python train.py --train_examples=88335 --image_size=48 --pixel_unshuffle=2 --widths=[96, 192, 192] --upsampling="transposed_conv" --init="torch_default" --beta2=0.95 --eps=1e-08 --merge_dims=false --final_lr_fraction=0 --adamw_weight_decay_other_params=0
Rows from block 3, named by matrix and row number. Rows with one number belong to one channel. Each number is 200 + 30 x the weight over its row's rms, rounded and kept within 0 to 999. All counts start at 0. After the name is the row's rms in percent of the matrix's.
# convs0: first 3x3 conv (model.mid.1.convs.0.weight, 192x192x3x3, standardized in use), inputs 162-170, a 3x3 kernel for each
# convs1: second 3x3 conv (model.mid.1.convs.1.weight, 192x192x3x3, standardized in use, transposed), outputs 162-170, a 3x3 kernel for each
convs0.74,124,277,229,223,217,203,163,207,186,202,206,200,201,186,194,214,228,169,189,225,215,195,207,198,212,195,214,182,172,204,152,210,192,229,234,193,231,188,190,193,217,166,219,208,173,170,250,249,222,196,203,203,215,195,198,202,191,212,202,243,213,240,250,216,259,207,129,182,168,186,214,167,217,136,213,176,217,192,209,156,211,212
convs1.74,136,214,205,228,210,232,168,194,187,156,190,217,217,197,215,194,200,198,190,201,195,172,183,185,236,172,226,254,224,209,229,244,205,171,156,144,180,203,200,214,211,201,145,167,192,197,207,203,210,217,210,230,167,256,219,206,199,188,215,236,204,258,305,228,195,204,236,219,215,202,208,206,109,192,203,209,194,186,218,197,215,207
convs0.75,100,209,199,185,164,181,259,205,194,197,231,235,148,226,179,153,166,217,237,198,178,212,224,200,207,169,220,210,137,214,224,256,192,198,173,179,239,228,180,214,144,146,227,196,199,192,178,245,213,187,198,193,218,216,218,201,217,186,223,222,200,223,189,228,241,204,190,167,189,214,201,166,166,185,201,238,203,178,200,197,192,140
convs1.75,108,196,153,223,187,195,209,202,192,106,201,236,213,209,217,185,243,214,263,233,192,161,160,171,219,205,275,231,185,218,163,178,213,235,195,166,245,197,198,215,183,193,215,180,207,186,140,219,188,259,219,180,168,200,154,247,166,190,157,189,187,195,217,201,233,197,201,189,190,225,183,204,159,191,165,217,204,155,199,195,220,199
convs0.76,117,195,221,180,181,244,188,153,250,221,164,172,196,190,233,214,177,236,222,187,189,213,203,195,230,211,197,196,175,246,158,177,204,174,150,251,174,171,169,227,196,187,232,209,203,148,196,196,211,199,185,232,238,187,199,177,219,187,196,223,245,188,209,170,211,187,187,192,184,182,198,184,169,218,160,187,217,188,177,299,149,138
convs1.76,139,221,152,196,177,171,144,197,205,179,188,264,200,170,209,216,213,224,175,198,170,216,169,155,256,222,136,179,211,181,143,185,203,140,211,219,216,218,254,239,222,211,265,207,201,181,209,177,204,181,162,220,196,195,203,167,208,200,212,167,221,224,207,161,200,218,172,153,181,216,208,194,179,246,269,163,222,203,213,227,205,204
convs0.77,113,194,196,209,217,204,199,254,135,269,225,169,205,290,171,193,183,177,204,232,182,177,206,190,209,192,195,202,178,245,222,217,230,176,162,256,223,208,240,181,204,196,196,221,178,201,205,209,192,148,191,168,220,208,203,229,191,165,191,188,177,166,205,196,227,229,194,188,186,220,183,177,216,197,179,282,196,250,239,159,202,121
convs1.77,123,165,191,148,160,200,245,202,169,225,201,150,230,194,177,205,238,207,236,226,138,192,200,178,236,171,195,154,198,218,178,230,162,185,219,203,161,247,185,226,176,216,137,203,216,201,221,195,244,181,164,151,201,185,159,136,182,230,206,248,236,212,141,182,199,239,205,220,190,196,203,191,207,215,153,248,214,200,179,164,184,150
convs0.78,091,234,169,182,191,194,253,180,177,246,199,191,180,209,232,174,177,193,179,185,175,208,181,188,216,232,204,186,118,209,215,270,205,166,215,204,187,253,228,206,193,215,217,173,187,201,204,168,165,228,195,243,206,222,199,196,208,236,164,170,172,116,164,217,246,220,164,230,205,206,263,182,147,228,176,221,224,278,191,217,208,131
convs1.78,096,196,202,217,207,222,191,188,172,191,190,254,202,209,220,165,163,141,218,235,178,87,232,103,217,158,185,141,198,226,152,184,189,184,166,170,237,217,222,160,213,197,194,232,194,185,221,223,282,167,210,235,205,204,194,173,247,182,192,173,232,209,188,251,194,201,161,202,168,164,199,209,185,179,221,202,204,147,187,208,209,183
convs0.79,084,216,271,183,190,172,227,199,197,226,220,186,167,181,257,250,238,203,189,197,172,181,190,190,231,188,209,192,193,226,186,203,155,218,158,218,194,174,186,217,206,196,193,204,145,136,175,157,192,240,235,244,250,188,167,183,234,165,243,204,165,247,162,187,257,212,174,233,195,239,225,216,237,205,193,211,215,143,187,180,145,254
convs1.79,078,220,226,240,172,233,167,180,213,218,155,209,177,179,167,209,136,161,248,221,201,206,191,219,313,160,216,258,202,188,158,195,197,157,201,253,238,169,194,186,211,170,151,219,203,212,201,194,175,179,217,249,210,178,173,176,204,181,208,246,255,168,189,216,170,218,240,194,198,192,191,123,165,173,208,223,200,176,192,191,209,189
convs0.80,097,194,180,189,208,205,221,155,185,221,218,199,221,253,213,232,207,189,237,175,224,152,230,174,186,186,196,233,206,217,205,162,258,182,205,198,220,229,244,232,136,195,216,189,172,170,191,193,243,215,196,204,229,185,233,167,220,186,195,166,227,172,187,186,215,233,182,166,218,234,220,194,135,207,180,206,207,193,262,211,166,240
convs1.80,100,221,181,249,203,213,194,189,256,151,210,239,186,202,217,204,192,224,214,205,197,261,215,207,190,237,167,174,198,258,224,238,174,190,181,148,191,174,177,249,205,234,201,193,176,168,186,211,237,203,178,219,197,238,219,199,198,213,165,225,171,234,185,165,221,204,192,244,190,221,177,158,249,154,234,168,207,223,166,194,186,173
convs0.81,090,172,182,192,155,198,186,254,173,167,173,207,216,223,211,242,192,207,216,195,231,242,191,202,195,199,199,171,181,241,207,200,203,244,140,211,206,210,232,203,265,198,247,224,167,158,139,174,187,216,218,178,206,205,167,156,201,190,173,198,147,231,192,216,209,173,229,187,162,182,185,130,116,237,219,194,196,218,189,163,155,174
convs1.81,120,224,229,210,209,161,185,226,186,216,261,247,220,256,179,193,231,214,220,194,190,157,181,195,240,194,199,229,216,220,227,172,205,204,233,188,207,203,148,174,204,226,229,178,174,210,182,264,135,186,302,195,147,246,152,226,169,230,158,207,209,252,203,222,225,279,209,187,194,203,254,220,193,250,215,218,197,191,161,213,192,160
convs0.82,094,169,235,166,174,177,139,200,181,170,245,163,192,191,183,235,224,200,238,223,195,144,209,211,169,192,215,209,233,266,260,223,235,171,189,129,156,178,169,165,207,187,196,228,180,212,243,199,164,227,221,193,214,225,218,196,202,202,196,205,220,216,267,150,193,242,248,211,187,203,206,206,172,173,172,252,226,217,260,216,237,179
convs1.82,110,228,207,188,198,189,209,209,193,274,171,228,217,245,191,180,201,237,123,223,205,186,187,215,275,208,215,144,171,169,198,195,202,196,234,133,221,215,176,176,191,188,198,220,164,174,238,182,234,206,237,160,128,255,135,197,231,224,199,226,212,168,206,168,228,192,195,180,199,183,186,139,275,193,179,180,185,214,163,191,221,214
convs0.83,103,197,232,237,193,204,246,219,172,233,144,181,148,197,211,159,242,230,205,196,155,197,215,200,160,175,201,210,218,236,171,210,192,207,164,211,194,199,156,190,224,209,224,198,211,178,188,201,189,183,242,181,182,198,204,143,191,237,180,205,294,225,214,195,195,215,192,178,187,243,147,195,217,189,195,150,197,212,236,129,161,212
convs1.83,093,190,180,203,207,174,182,212,170,247,161,218,196,156,204,194,211,204,197,183,164,190,242,160,239,232,204,210,180,230,241,212,213,202,216,192,201,180,211,172,226,193,215,218,211,205,182,223,195,218,200,214,209,191,210,227,204,180,177,221,284,190,172,212,169,203,176,217,210,195,249,194,197,165,185,186,165,204,202,230,225,230
convs0.84,087,224,203,246,185,189,208,177,195,172,169,213,197,141,166,179,228,191,197,223,148,196,195,200,226,196,227,180,239,155,189,244,237,229,209,255,258,190,150,221,189,149,122,158,252,193,217,218,277,228,212,223,234,175,234,218,206,204,224,234,196,202,248,297,200,192,212,230,200,182,221,109,187,233,183,201,194,217,191,216,160,208
convs1.84,079,213,233,197,185,205,233,142,225,167,211,138,227,189,187,149,235,175,217,213,257,254,151,173,258,199,188,179,209,168,171,190,197,190,214,176,219,207,207,174,220,167,161,215,206,240,199,205,228,169,187,231,252,257,230,221,212,214,151,211,180,213,217,207,167,198,191,182,193,139,168,199,177,217,217,224,214,230,209,203,185,228
convs0.85,106,223,217,180,223,184,201,210,194,180,164,312,187,231,196,203,197,193,155,214,236,208,198,210,209,194,183,170,196,156,226,215,178,155,195,179,113,192,179,178,219,190,246,193,233,120,215,197,186,238,192,211,215,201,201,201,223,219,239,274,176,207,163,180,211,184,191,199,214,192,206,179,197,147,203,202,198,141,194,204,151,239
convs1.85,126,190,175,225,182,273,144,213,206,171,165,190,186,212,203,209,223,222,170,190,199,234,223,173,132,176,133,220,244,183,188,145,169,252,220,242,170,198,179,211,170,245,187,224,214,235,227,203,205,187,226,174,177,152,209,169,246,178,212,182,144,203,146,287,214,219,168,228,144,239,208,236,197,224,198,227,184,207,191,178,200,230
convs0.86,093,181,208,176,230,180,240,207,236,130,228,223,210,212,198,196,241,217,223,213,228,198,237,222,228,178,209,164,219,176,200,193,211,223,154,217,204,197,200,185,184,171,195,213,180,191,208,220,204,226,164,180,187,185,202,165,166,157,175,186,185,183,194,164,182,206,186,194,182,168,213,160,211,206,210,182,245,225,264,192,274,247
convs1.86,104,202,243,195,186,232,191,151,232,208,186,243,163,150,150,233,234,139,163,252,211,181,225,175,183,264,220,224,213,244,216,265,236,165,246,220,245,172,168,187,227,230,177,184,207,229,190,207,199,237,194,190,192,244,177,221,210,162,168,207,202,186,164,212,187,194,193,240,256,252,262,268,229,181,205,183,163,216,226,158,184,224
convs0.87,100,232,160,209,203,197,195,204,209,198,163,224,222,242,157,194,224,173,187,150,206,228,225,224,218,162,231,179,209,133,150,154,142,170,227,147,198,228,215,234,193,222,202,189,148,185,206,200,198,146,184,227,218,224,200,204,211,248,142,228,230,189,165,198,222,198,182,195,203,151,204,196,166,221,208,111,202,171,236,182,209,149
convs1.87,064,191,140,226,195,207,198,198,205,201,194,202,194,227,224,175,234,194,210,194,180,221,198,221,179,197,227,189,207,223,201,237,228,244,203,183,180,216,214,193,184,201,208,142,169,203,214,193,165,185,255,188,207,264,230,174,174,221,204,190,212,319,212,194,193,215,191,240,246,229,200,266,162,188,195,186,206,221,195,240,179,176
convs0.88,105,237,244,209,192,191,180,215,188,214,189,191,220,251,187,188,213,183,180,217,211,212,232,241,202,237,203,186,216,241,206,167,214,214,206,200,224,225,220,208,195,194,163,176,152,206,195,235,242,203,210,228,182,168,181,168,183,189,191,239,220,228,224,209,198,212,183,229,220,264,203,188,185,211,204,183,201,176,227,188,175,161
convs1.88,118,184,194,196,158,204,135,177,208,215,242,205,164,170,226,158,211,191,213,194,270,202,149,200,195,185,228,226,169,183,214,201,173,182,213,160,221,230,213,184,233,161,171,197,194,123,180,209,168,190,224,243,170,190,129,179,141,179,189,170,149,200,242,192,199,211,220,196,159,228,199,183,152,201,155,226,169,198,270,219,186,200
convs0.89,103,206,241,238,249,139,158,225,233,222,212,189,176,153,221,183,200,180,221,187,183,204,217,246,235,207,192,201,186,182,177,170,249,176,193,244,132,187,224,172,195,216,284,206,195,174,193,146,173,192,165,181,154,228,223,194,212,250,182,226,151,190,208,291,224,195,221,193,176,162,191,196,194,195,205,206,200,180,198,224,173,185
convs1.89,110,171,165,188,156,154,229,231,176,170,207,192,171,186,220,212,158,173,219,165,242,198,180,136,193,160,222,236,216,216,115,185,188,262,262,268,192,250,226,206,186,163,219,244,199,159,186,203,149,220,191,244,232,229,203,199,195,258,233,249,91,151,200,273,214,225,232,238,181,184,191,229,201,218,228,151,173,224,201,200,215,138
convs0.90,092,215,185,229,184,233,198,207,161,224,207,223,218,237,204,138,208,242,185,242,182,189,213,240,257,204,218,203,204,204,203,190,205,230,216,174,206,199,234,220,228,230,166,220,208,218,181,219,223,238,193,187,171,223,211,223,191,156,196,206,247,232,135,218,148,187,185,209,118,205,196,191,204,188,231,155,196,191,175,205,216,226
convs1.90,088,158,258,171,173,168,207,195,188,174,226,187,191,216,182,104,189,210,202,222,183,189,151,195,163,204,163,194,197,153,155,237,202,209,207,205,226,226,228,226,202,192,214,227,184,214,233,204,155,254,173,146,201,222,227,264,188,175,239,236,160,191,208,180,199,194,202,230,207,215,181,250,188,244,188,209,225,274,191,193,202,187
convs0.91,091,205,198,185,199,214,233,178,217,231,202,234,191,187,203,181,196,200,164,223,173,183,150,190,155,169,233,261,230,237,198,180,176,221,161,220,142,198,187,174,117,165,208,200,189,196,214,132,174,214,215,216,216,194,171,149,222,184,229,214,209,127,195,215,197,208,200,164,221,189,186,221,177,176,221,143,186,199,233,224,206,103
convs1.91,090,173,161,219,183,209,201,199,208,175,194,219,169,229,192,181,213,162,155,234,225,204,246,200,257,136,194,119,210,209,160,205,221,230,172,152,169,195,240,185,186,147,170,241,232,234,214,217,162,151,218,165,190,222,170,146,241,225,230,231,203,189,181,164,193,244,206,219,221,208,178,231,199,230,235,211,191,188,195,229,206,183
convs0.92,102,192,200,235,149,192,225,236,220,223,176,204,165,249,218,189,266,203,223,187,181,196,189,258,195,211,168,254,206,202,164,191,131,252,218,187,154,188,168,141,189,208,193,153,225,280,218,177,198,187,216,206,245,201,189,210,194,171,217,186,220,223,190,158,216,212,214,196,187,177,196,180,212,166,194,169,196,182,235,152,183,264
convs1.92,117,210,159,169,136,216,226,160,214,187,211,181,221,258,195,237,176,183,214,171,116,222,223,205,178,151,279,163,204,221,205,256,184,214,184,164,195,155,203,212,241,176,169,210,234,218,216,179,227,179,208,233,255,238,183,175,174,206,203,177,235,171,212,257,176,191,213,214,206,216,206,200,174,153,169,231,212,200,177,224,187,222
convs0.93,100,158,222,219,198,242,184,164,166,167,256,192,193,187,219,219,260,202,176,248,215,192,227,215,213,225,177,221,156,200,202,210,181,203,171,210,129,194,198,199,165,244,177,175,202,150,200,159,214,244,222,146,218,182,196,236,201,261,169,186,178,217,193,262,219,201,185,190,249,175,212,195,236,207,189,157,171,183,236,217,245,166
convs1.93,113,245,241,229,209,162,219,122,155,239,188,189,200,193,192,176,214,219,203,213,189,178,207,183,208,208,201,183,285,194,232,207,234,218,135,185,258,218,200,182,191,196,249,224,202,231,229,174,199,149,153,209,258,204,142,143,211,238,243,195,241,160,215,215,218,174,168,177,188,212,220,208,190,214,189,193,167,194,243,211,211,155
convs0.94,085,129,216,118,221,266,188,174,188,199,203,213,229,263,213,216,216,194,171,217,182,146,156,204,175,189,241,159,250,253,209,193,174,202,211,150,188,187,210,197,165,216,261,207,207,196,205,167,188,285,207,204,209,164,250,259,193,156,189,166,141,244,244,191,229,197,201,187,234,161,196,203,175,225,202,237,234,200,221,247,194,254
convs1.94,076,201,175,186,231,202,201,225,207,154,219,219,220,179,203,186,175,165,200,243,168,142,196,145,153,194,179,171,201,180,202,209,171,193,150,205,229,208,176,202,171,176,234,212,223,190,263,230,212,244,212,197,251,185,228,202,186,206,188,201,202,219,138,195,206,243,235,187,134,145,209,164,214,226,202,190,209,228,215,208,164,182
convs0.95,098,209,173,217,213,216,243,187,201,177,248,152,195,199,237,224,242,130,243,167,208,162,185,164,175,208,219,216,228,210,249,179,200,177,202,200,221,237,204,173,200,202,205,215,163,173,233,238,237,220,223,202,205,181,171,217,192,204,189,109,192,242,193,200,225,214,216,195,173,181,156,235,175,163,171,226,222,207,177,202,236,213
convs1.95,093,218,232,186,220,166,206,201,194,217,206,192,220,153,157,185,215,206,196,255,209,245,241,248,226,211,211,207,193,191,187,164,215,166,187,204,212,227,210,193,207,198,209,209,234,181,212,228,218,177,199,185,240,171,229,212,166,205,159,189,176,180,222,255,211,173,250,191,234,201,170,177,135,193,183,209,194,215,208,193,190,194
convs0.96,133,224,165,181,149,170,321,204,239,149,176,227,223,201,168,124,227,204,185,214,177,219,226,204,193,186,190,212,264,209,216,210,106,232,142,235,153,196,203,248,187,173,210,189,219,164,188,201,229,182,231,210,194,215,185,157,173,209,217,221,156,197,213,196,224,172,234,175,244,220,155,178,180,203,236,192,190,144,251,236,203,219
convs1.96,162,192,199,194,196,169,161,260,167,187,211,172,206,235,170,219,163,259,207,212,213,196,192,230,201,162,216,210,192,202,174,118,158,259,190,211,249,211,167,215,165,202,206,218,193,174,228,187,180,219,233,171,223,188,198,181,198,247,261,239,151,165,203,223,262,202,173,130,143,229,243,205,176,189,180,205,152,221,206,219,148,188
convs0.97,073,184,206,217,173,230,139,192,246,206,253,161,191,196,165,250,174,180,169,231,225,249,217,277,241,234,225,178,229,199,218,159,174,211,239,229,256,155,212,227,160,209,191,242,208,225,226,206,224,224,185,195,212,196,185,223,178,195,203,147,238,206,162,244,256,165,218,238,137,211,159,208,203,240,209,136,240,213,138,159,217,207
convs1.97,077,168,183,252,137,193,229,161,204,220,194,129,258,194,177,197,217,202,192,186,117,169,214,187,229,165,273,226,176,184,202,214,199,218,190,128,237,218,196,214,179,188,169,190,185,176,211,205,221,134,155,189,177,199,184,134,198,200,157,176,196,192,182,196,247,211,222,206,166,210,212,166,225,196,183,197,206,208,213,219,216,212
convs0.98,098,216,187,220,199,182,168,198,181,237,212,232,179,177,233,182,188,228,114,207,179,194,203,223,167,194,207,175,179,195,182,120,192,197,231,240,207,218,183,202,188,223,223,195,221,213,205,140,196,175,177,207,230,195,227,174,207,220,224,215,192,211,227,163,208,190,245,191,191,166,189,192,210,177,254,180,201,173,190,222,186,152
convs1.98,082,151,234,227,210,172,174,233,195,210,218,221,203,217,226,172,135,215,214,217,208,176,210,160,241,210,224,233,219,249,238,262,212,155,191,165,171,220,195,197,243,216,232,238,215,194,205,183,237,182,235,198,156,169,222,202,165,198,210,215,227,218,204,193,184,224,209,149,204,164,196,217,199,189,166,189,218,205,177,189,240,166
convs0.99,101,151,231,180,181,171,194,152,185,214,214,143,161,199,142,173,279,167,176,220,162,167,179,154,204,200,185,208,132,194,208,160,164,194,224,131,226,207,117,202,157,162,214,165,205,163,197,204,181,207,196,196,172,182,192,162,169,192,194,232,207,239,190,166,208,174,190,224,236,184,174,218,160,197,180,219,220,175,256,173,186,215
convs1.99,116,241,246,171,209,265,167,194,212,155,195,297,204,232,225,236,192,210,190,206,205,188,219,235,177,222,220,204,218,195,188,198,172,190,176,226,223,220,165,192,179,191,208,204,256,253,225,143,267,222,201,200,222,197,193,205,234,194,226,185,222,210,176,201,221,164,253,164,147,190,185,179,226,252,194,221,211,224,232,186,191,193
convs0.100,101,214,236,200,212,153,224,196,234,177,209,212,244,156,144,204,168,183,194,233,232,194,249,220,248,193,187,225,162,211,236,260,222,237,249,186,161,211,203,170,194,195,215,152,167,205,231,233,217,220,188,189,184,173,193,171,197,179,226,231,190,242,208,157,239,201,271,156,194,165,209,142,184,181,193,209,174,221,223,189,186,240
convs1.100,090,210,220,172,187,261,199,193,163,240,191,206,163,142,261,198,172,200,173,147,187,213,261,173,165,233,200,96,209,216,175,211,223,188,211,183,237,241,248,262,181,183,162,197,202,181,285,255,250,174,172,220,169,191,176,226,213,172,232,246,191,156,154,171,229,204,206,192,170,187,191,234,185,206,163,189,151,198,226,192,183,228
convs0.101,099,200,191,226,202,175,224,183,215,186,185,193,242,186,162,206,187,211,201,138,216,172,166,168,157,178,168,187,257,154,190,143,188,273,236,254,116,173,209,217,168,196,219,235,193,179,167,205,162,209,226,125,237,164,211,187,220,172,248,203,127,210,211,180,203,200,220,199,204,177,207,204,173,187,161,168,195,218,222,238,175,210
convs1.101,094,179,226,183,167,158,177,172,166,157,215,212,180,190,182,227,244,256,214,164,196,199,213,226,144,182,221,180,217,153,201,205,219,273,235,238,183,223,142,202,188,257,214,188,242,208,181,162,184,206,180,216,207,195,164,200,206,192,191,177,180,206,183,215,226,229,184,174,150,205,241,199,234,235,202,207,209,140,179,211,153,197
convs0.102,109,205,179,213,198,201,231,228,210,233,190,203,179,199,155,201,176,156,164,221,220,155,233,207,178,144,177,206,163,199,212,190,207,224,251,245,207,181,191,202,196,158,142,247,205,249,181,196,215,231,201,183,224,191,200,225,254,263,223,212,173,218,185,213,176,171,209,243,199,161,228,190,189,247,230,198,221,182,260,190,255,132
convs1.102,112,200,188,208,229,247,172,182,216,215,169,180,218,140,198,188,185,225,240,149,247,190,199,193,177,216,199,181,180,164,165,191,208,198,225,261,215,208,178,148,186,189,198,206,189,171,246,219,222,200,156,216,165,187,213,241,203,260,220,253,240,183,205,174,203,221,165,240,235,158,210,231,226,206,181,198,233,226,223,200,187,206
convs0.103,089,223,167,204,242,196,193,260,152,230,165,207,224,191,212,214,207,134,217,176,185,170,233,210,200,226,214,201,128,202,206,200,196,155,263,174,181,190,218,170,220,216,157,142,203,187,217,234,203,180,233,210,221,161,188,194,205,159,163,203,192,231,175,141,199,217,195,213,214,187,273,192,237,241,168,217,202,149,273,207,236,214
convs1.103,078,210,231,182,214,209,192,130,163,187,199,224,196,158,208,220,228,187,209,210,99,229,266,141,177,209,206,187,195,210,135,226,208,246,208,203,199,194,203,182,184,223,178,189,191,228,194,153,149,186,186,170,163,205,240,213,253,175,189,270,159,183,178,231,210,158,252,172,160,180,189,211,215,220,213,216,185,222,195,175,188,207
convs0.104,101,229,229,214,190,188,148,170,190,197,174,224,172,209,227,185,211,182,180,162,210,196,196,244,211,216,146,258,183,176,216,222,266,159,200,197,162,188,220,201,221,208,241,209,168,192,242,212,249,222,192,186,195,205,217,168,230,198,232,191,239,196,216,242,233,227,239,164,183,188,224,225,170,212,198,218,173,242,173,224,241,151
convs1.104,088,283,212,172,231,203,161,201,186,167,214,206,182,193,216,199,185,253,217,129,247,190,178,184,155,245,214,194,173,203,217,175,178,186,245,185,209,203,204,249,197,183,217,230,172,212,192,219,197,145,175,204,160,127,242,231,185,191,192,167,246,177,173,157,176,193,249,221,151,220,201,152,183,241,219,166,193,210,217,211,216,192
convs0.105,107,212,212,227,196,205,167,246,212,215,113,169,162,179,208,169,190,185,205,179,224,169,188,171,187,221,181,174,249,199,201,156,205,150,243,193,226,231,260,221,176,208,221,175,190,169,259,176,175,161,204,212,252,272,231,213,192,261,189,231,167,230,244,216,207,213,237,228,217,196,209,165,240,207,204,266,167,204,189,155,187,222
convs1.105,104,226,232,214,176,211,192,223,202,183,214,182,205,174,233,144,244,243,228,192,196,194,215,247,122,161,152,220,215,197,241,174,194,193,239,217,181,253,203,169,178,193,217,168,196,204,253,205,180,172,244,113,197,165,205,212,139,143,192,206,249,217,199,256,183,230,225,204,149,202,207,231,201,228,173,225,155,253,163,211,197,221
convs0.106,092,164,198,204,222,246,209,177,235,182,204,144,181,119,192,198,189,185,223,184,158,229,157,224,214,195,257,219,199,234,212,244,184,217,192,287,236,194,156,184,183,185,223,166,198,238,188,134,193,246,238,220,209,256,273,188,173,162,157,135,215,194,185,224,228,229,192,234,234,170,156,197,179,191,162,215,155,155,215,199,185,181
convs1.106,090,227,216,190,162,193,166,220,175,178,208,162,210,183,158,196,244,230,236,193,211,229,148,141,283,225,229,213,206,200,184,203,218,205,162,214,230,216,231,162,202,224,218,188,170,214,136,167,163,173,136,221,202,169,207,164,270,209,208,155,249,153,246,269,220,184,184,186,183,165,229,190,220,214,198,237,157,204,170,176,201,192
convs0.107,111,218,170,230,261,224,233,201,194,202,246,226,157,187,215,251,197,175,243,189,193,176,169,200,235,182,216,188,169,206,174,222,239,200,224,186,239,183,189,135,154,197,211,236,212,189,191,152,192,242,239,241,185,199,161,180,151,204,117,148,170,203,181,190,186,167,200,199,230,213,216,200,163,195,222,214,231,266,225,175,186,184
convs1.107,095,197,189,211,243,193,223,228,237,249,172,214,224,203,227,200,225,193,188,192,248,196,212,218,225,222,210,181,177,176,197,228,276,236,200,179,212,207,185,185,199,186,189,213,155,194,201,251,228,207,204,200,228,198,200,208,197,184,230,245,241,167,166,216,198,197,225,183,130,129,210,197,205,195,234,176,143,162,166,199,178,188
convs0.108,085,177,187,172,207,216,202,154,141,135,185,188,154,204,251,185,173,238,153,180,216,177,205,186,268,249,262,244,196,177,198,114,201,171,212,224,247,232,213,222,218,153,193,176,167,151,195,180,216,230,214,240,240,190,213,178,178,206,196,150,161,195,188,155,171,241,177,204,192,195,161,214,179,208,245,154,248,215,171,229,163,154
convs1.108,088,170,212,178,189,208,175,205,196,201,180,185,195,168,207,164,177,173,207,180,238,229,179,182,206,179,214,179,218,211,186,192,187,165,199,198,225,218,200,206,194,230,241,203,254,196,168,235,182,185,175,173,179,199,213,209,225,154,167,193,217,195,239,202,178,178,187,211,154,202,169,176,147,211,218,242,222,172,209,222,172,226
convs0.109,088,179,180,251,153,181,166,244,215,220,251,201,199,189,257,186,148,180,185,181,212,178,207,205,195,180,227,197,186,141,191,123,205,202,157,236,184,212,197,218,208,189,172,221,174,182,207,210,217,195,160,195,209,190,223,204,177,182,214,178,200,168,172,204,185,176,203,190,182,185,197,210,195,193,129,229,215,218,237,202,169,197
convs1.109,092,180,179,178,210,180,228,165,220,152,213,204,243,205,212,233,183,132,233,228,208,186,285,188,262,197,166,202,155,157,206,157,245,175,239,214,227,214,167,190,208,187,228,201,229,210,236,170,207,205,195,236,189,202,231,257,210,205,192,155,153,184,223,233,194,188,188,229,165,174,154,219,154,187,196,204,191,181,188,153,171,168
convs0.110,102,189,203,178,226,164,233,165,247,166,223,178,194,110,160,222,160,173,255,178,217,222,208,187,196,168,168,184,209,205,213,223,175,147,230,162,195,205,162,188,217,192,198,168,195,207,182,249,197,240,205,169,158,213,191,239,228,185,193,165,233,187,194,262,201,195,177,188,189,216,207,157,195,172,222,225,150,217,284,169,177,167
convs1.110,103,174,199,197,220,247,243,162,211,274,178,185,183,165,147,235,179,204,244,191,214,176,195,139,203,187,215,193,212,218,213,285,261,213,170,231,277,178,190,178,199,215,180,201,229,158,209,189,159,232,154,207,196,148,163,115,214,234,197,163,189,159,240,198,254,152,160,176,195,185,259,145,165,184,186,225,157,188,212,195,200,189
convs0.111,112,162,199,196,172,173,216,274,169,174,192,167,232,188,255,204,202,188,166,237,195,218,205,199,225,171,231,180,165,201,209,190,186,154,276,195,169,197,193,214,143,176,151,216,226,229,263,224,206,217,135,265,214,231,184,232,228,171,201,206,206,219,203,189,214,195,213,199,205,179,197,250,214,177,244,212,156,221,192,183,166,146
convs1.111,113,238,197,163,203,238,201,222,219,140,227,238,199,210,185,180,170,277,195,234,267,170,139,228,227,229,250,185,218,161,202,181,182,231,166,191,263,196,172,206,208,203,242,186,181,191,135,212,173,173,217,246,214,232,226,215,214,241,206,97,197,208,189,165,218,173,209,222,174,213,140,182,206,222,199,225,214,188,222,223,215,199
convs0.112,102,169,150,208,187,164,242,173,193,305,177,238,238,177,238,240,205,275,191,190,117,192,241,213,203,249,184,189,156,197,216,150,208,243,183,196,205,189,192,227,202,218,202,187,164,217,179,204,221,226,232,194,210,197,196,210,199,247,184,255,221,180,197,208,228,190,184,231,189,187,204,173,178,241,242,148,185,146,158,161,119,222
convs1.112,094,200,249,177,183,194,200,202,205,186,191,207,193,192,184,203,170,203,214,262,218,213,210,200,106,181,277,189,191,205,162,184,217,285,212,202,230,209,202,215,178,199,175,181,199,241,207,205,191,219,198,201,206,193,195,169,159,188,134,203,192,157,180,153,215,224,181,233,224,169,206,146,250,176,225,231,230,170,182,246,154,148
convs0.113,107,228,220,229,186,237,203,182,211,203,217,155,232,234,167,189,237,206,213,207,232,229,204,223,188,202,179,177,163,147,183,223,241,199,215,113,179,225,218,238,193,166,185,187,190,170,174,241,248,200,165,239,205,199,186,209,191,189,195,187,220,160,142,213,254,260,210,219,159,248,184,175,246,269,230,208,206,173,241,231,163,262
convs1.113,101,179,171,263,218,209,221,202,161,156,158,240,164,206,177,235,197,165,198,220,207,161,208,249,255,177,157,180,217,233,156,197,191,140,210,181,206,231,230,218,212,152,153,191,208,207,178,199,224,180,207,166,222,168,172,156,194,218,196,175,187,214,192,193,165,222,248,211,212,166,198,170,248,200,249,237,198,233,189,218,197,199
convs0.114,082,220,183,240,200,261,141,144,163,231,193,189,211,222,133,224,180,223,201,156,193,231,198,220,231,219,204,215,191,190,180,164,221,177,165,195,176,220,215,192,222,154,164,201,236,256,201,212,205,175,213,226,235,182,242,208,175,239,192,206,179,211,178,258,209,214,199,267,140,175,222,214,198,195,177,211,222,155,181,189,198,161
convs1.114,074,194,150,179,150,167,196,176,242,178,194,211,261,205,195,204,214,168,237,247,160,201,100,232,218,187,172,168,261,181,216,205,224,230,164,201,204,188,188,211,196,215,209,231,191,186,232,190,267,154,176,190,203,263,281,204,222,243,168,275,188,133,204,173,220,224,239,232,191,205,154,192,167,221,182,195,215,242,218,197,219,219
convs0.115,101,199,186,230,189,197,211,176,261,197,130,197,144,223,200,209,210,180,186,234,185,216,196,206,231,201,222,203,205,217,206,172,243,198,170,160,177,169,216,197,195,199,200,105,166,166,235,230,160,232,186,186,211,177,239,168,176,222,185,184,165,160,225,197,178,170,192,192,216,204,205,231,222,250,163,182,205,168,254,179,225,198
convs1.115,075,155,186,174,183,186,219,131,188,219,188,160,187,250,224,179,221,206,212,177,210,233,131,184,189,189,152,170,163,156,203,203,199,215,202,212,242,223,197,213,138,145,175,204,177,204,215,220,236,213,109,203,201,220,168,184,181,145,204,214,228,177,230,178,196,215,160,219,234,267,209,238,189,201,233,183,230,225,202,219,192,204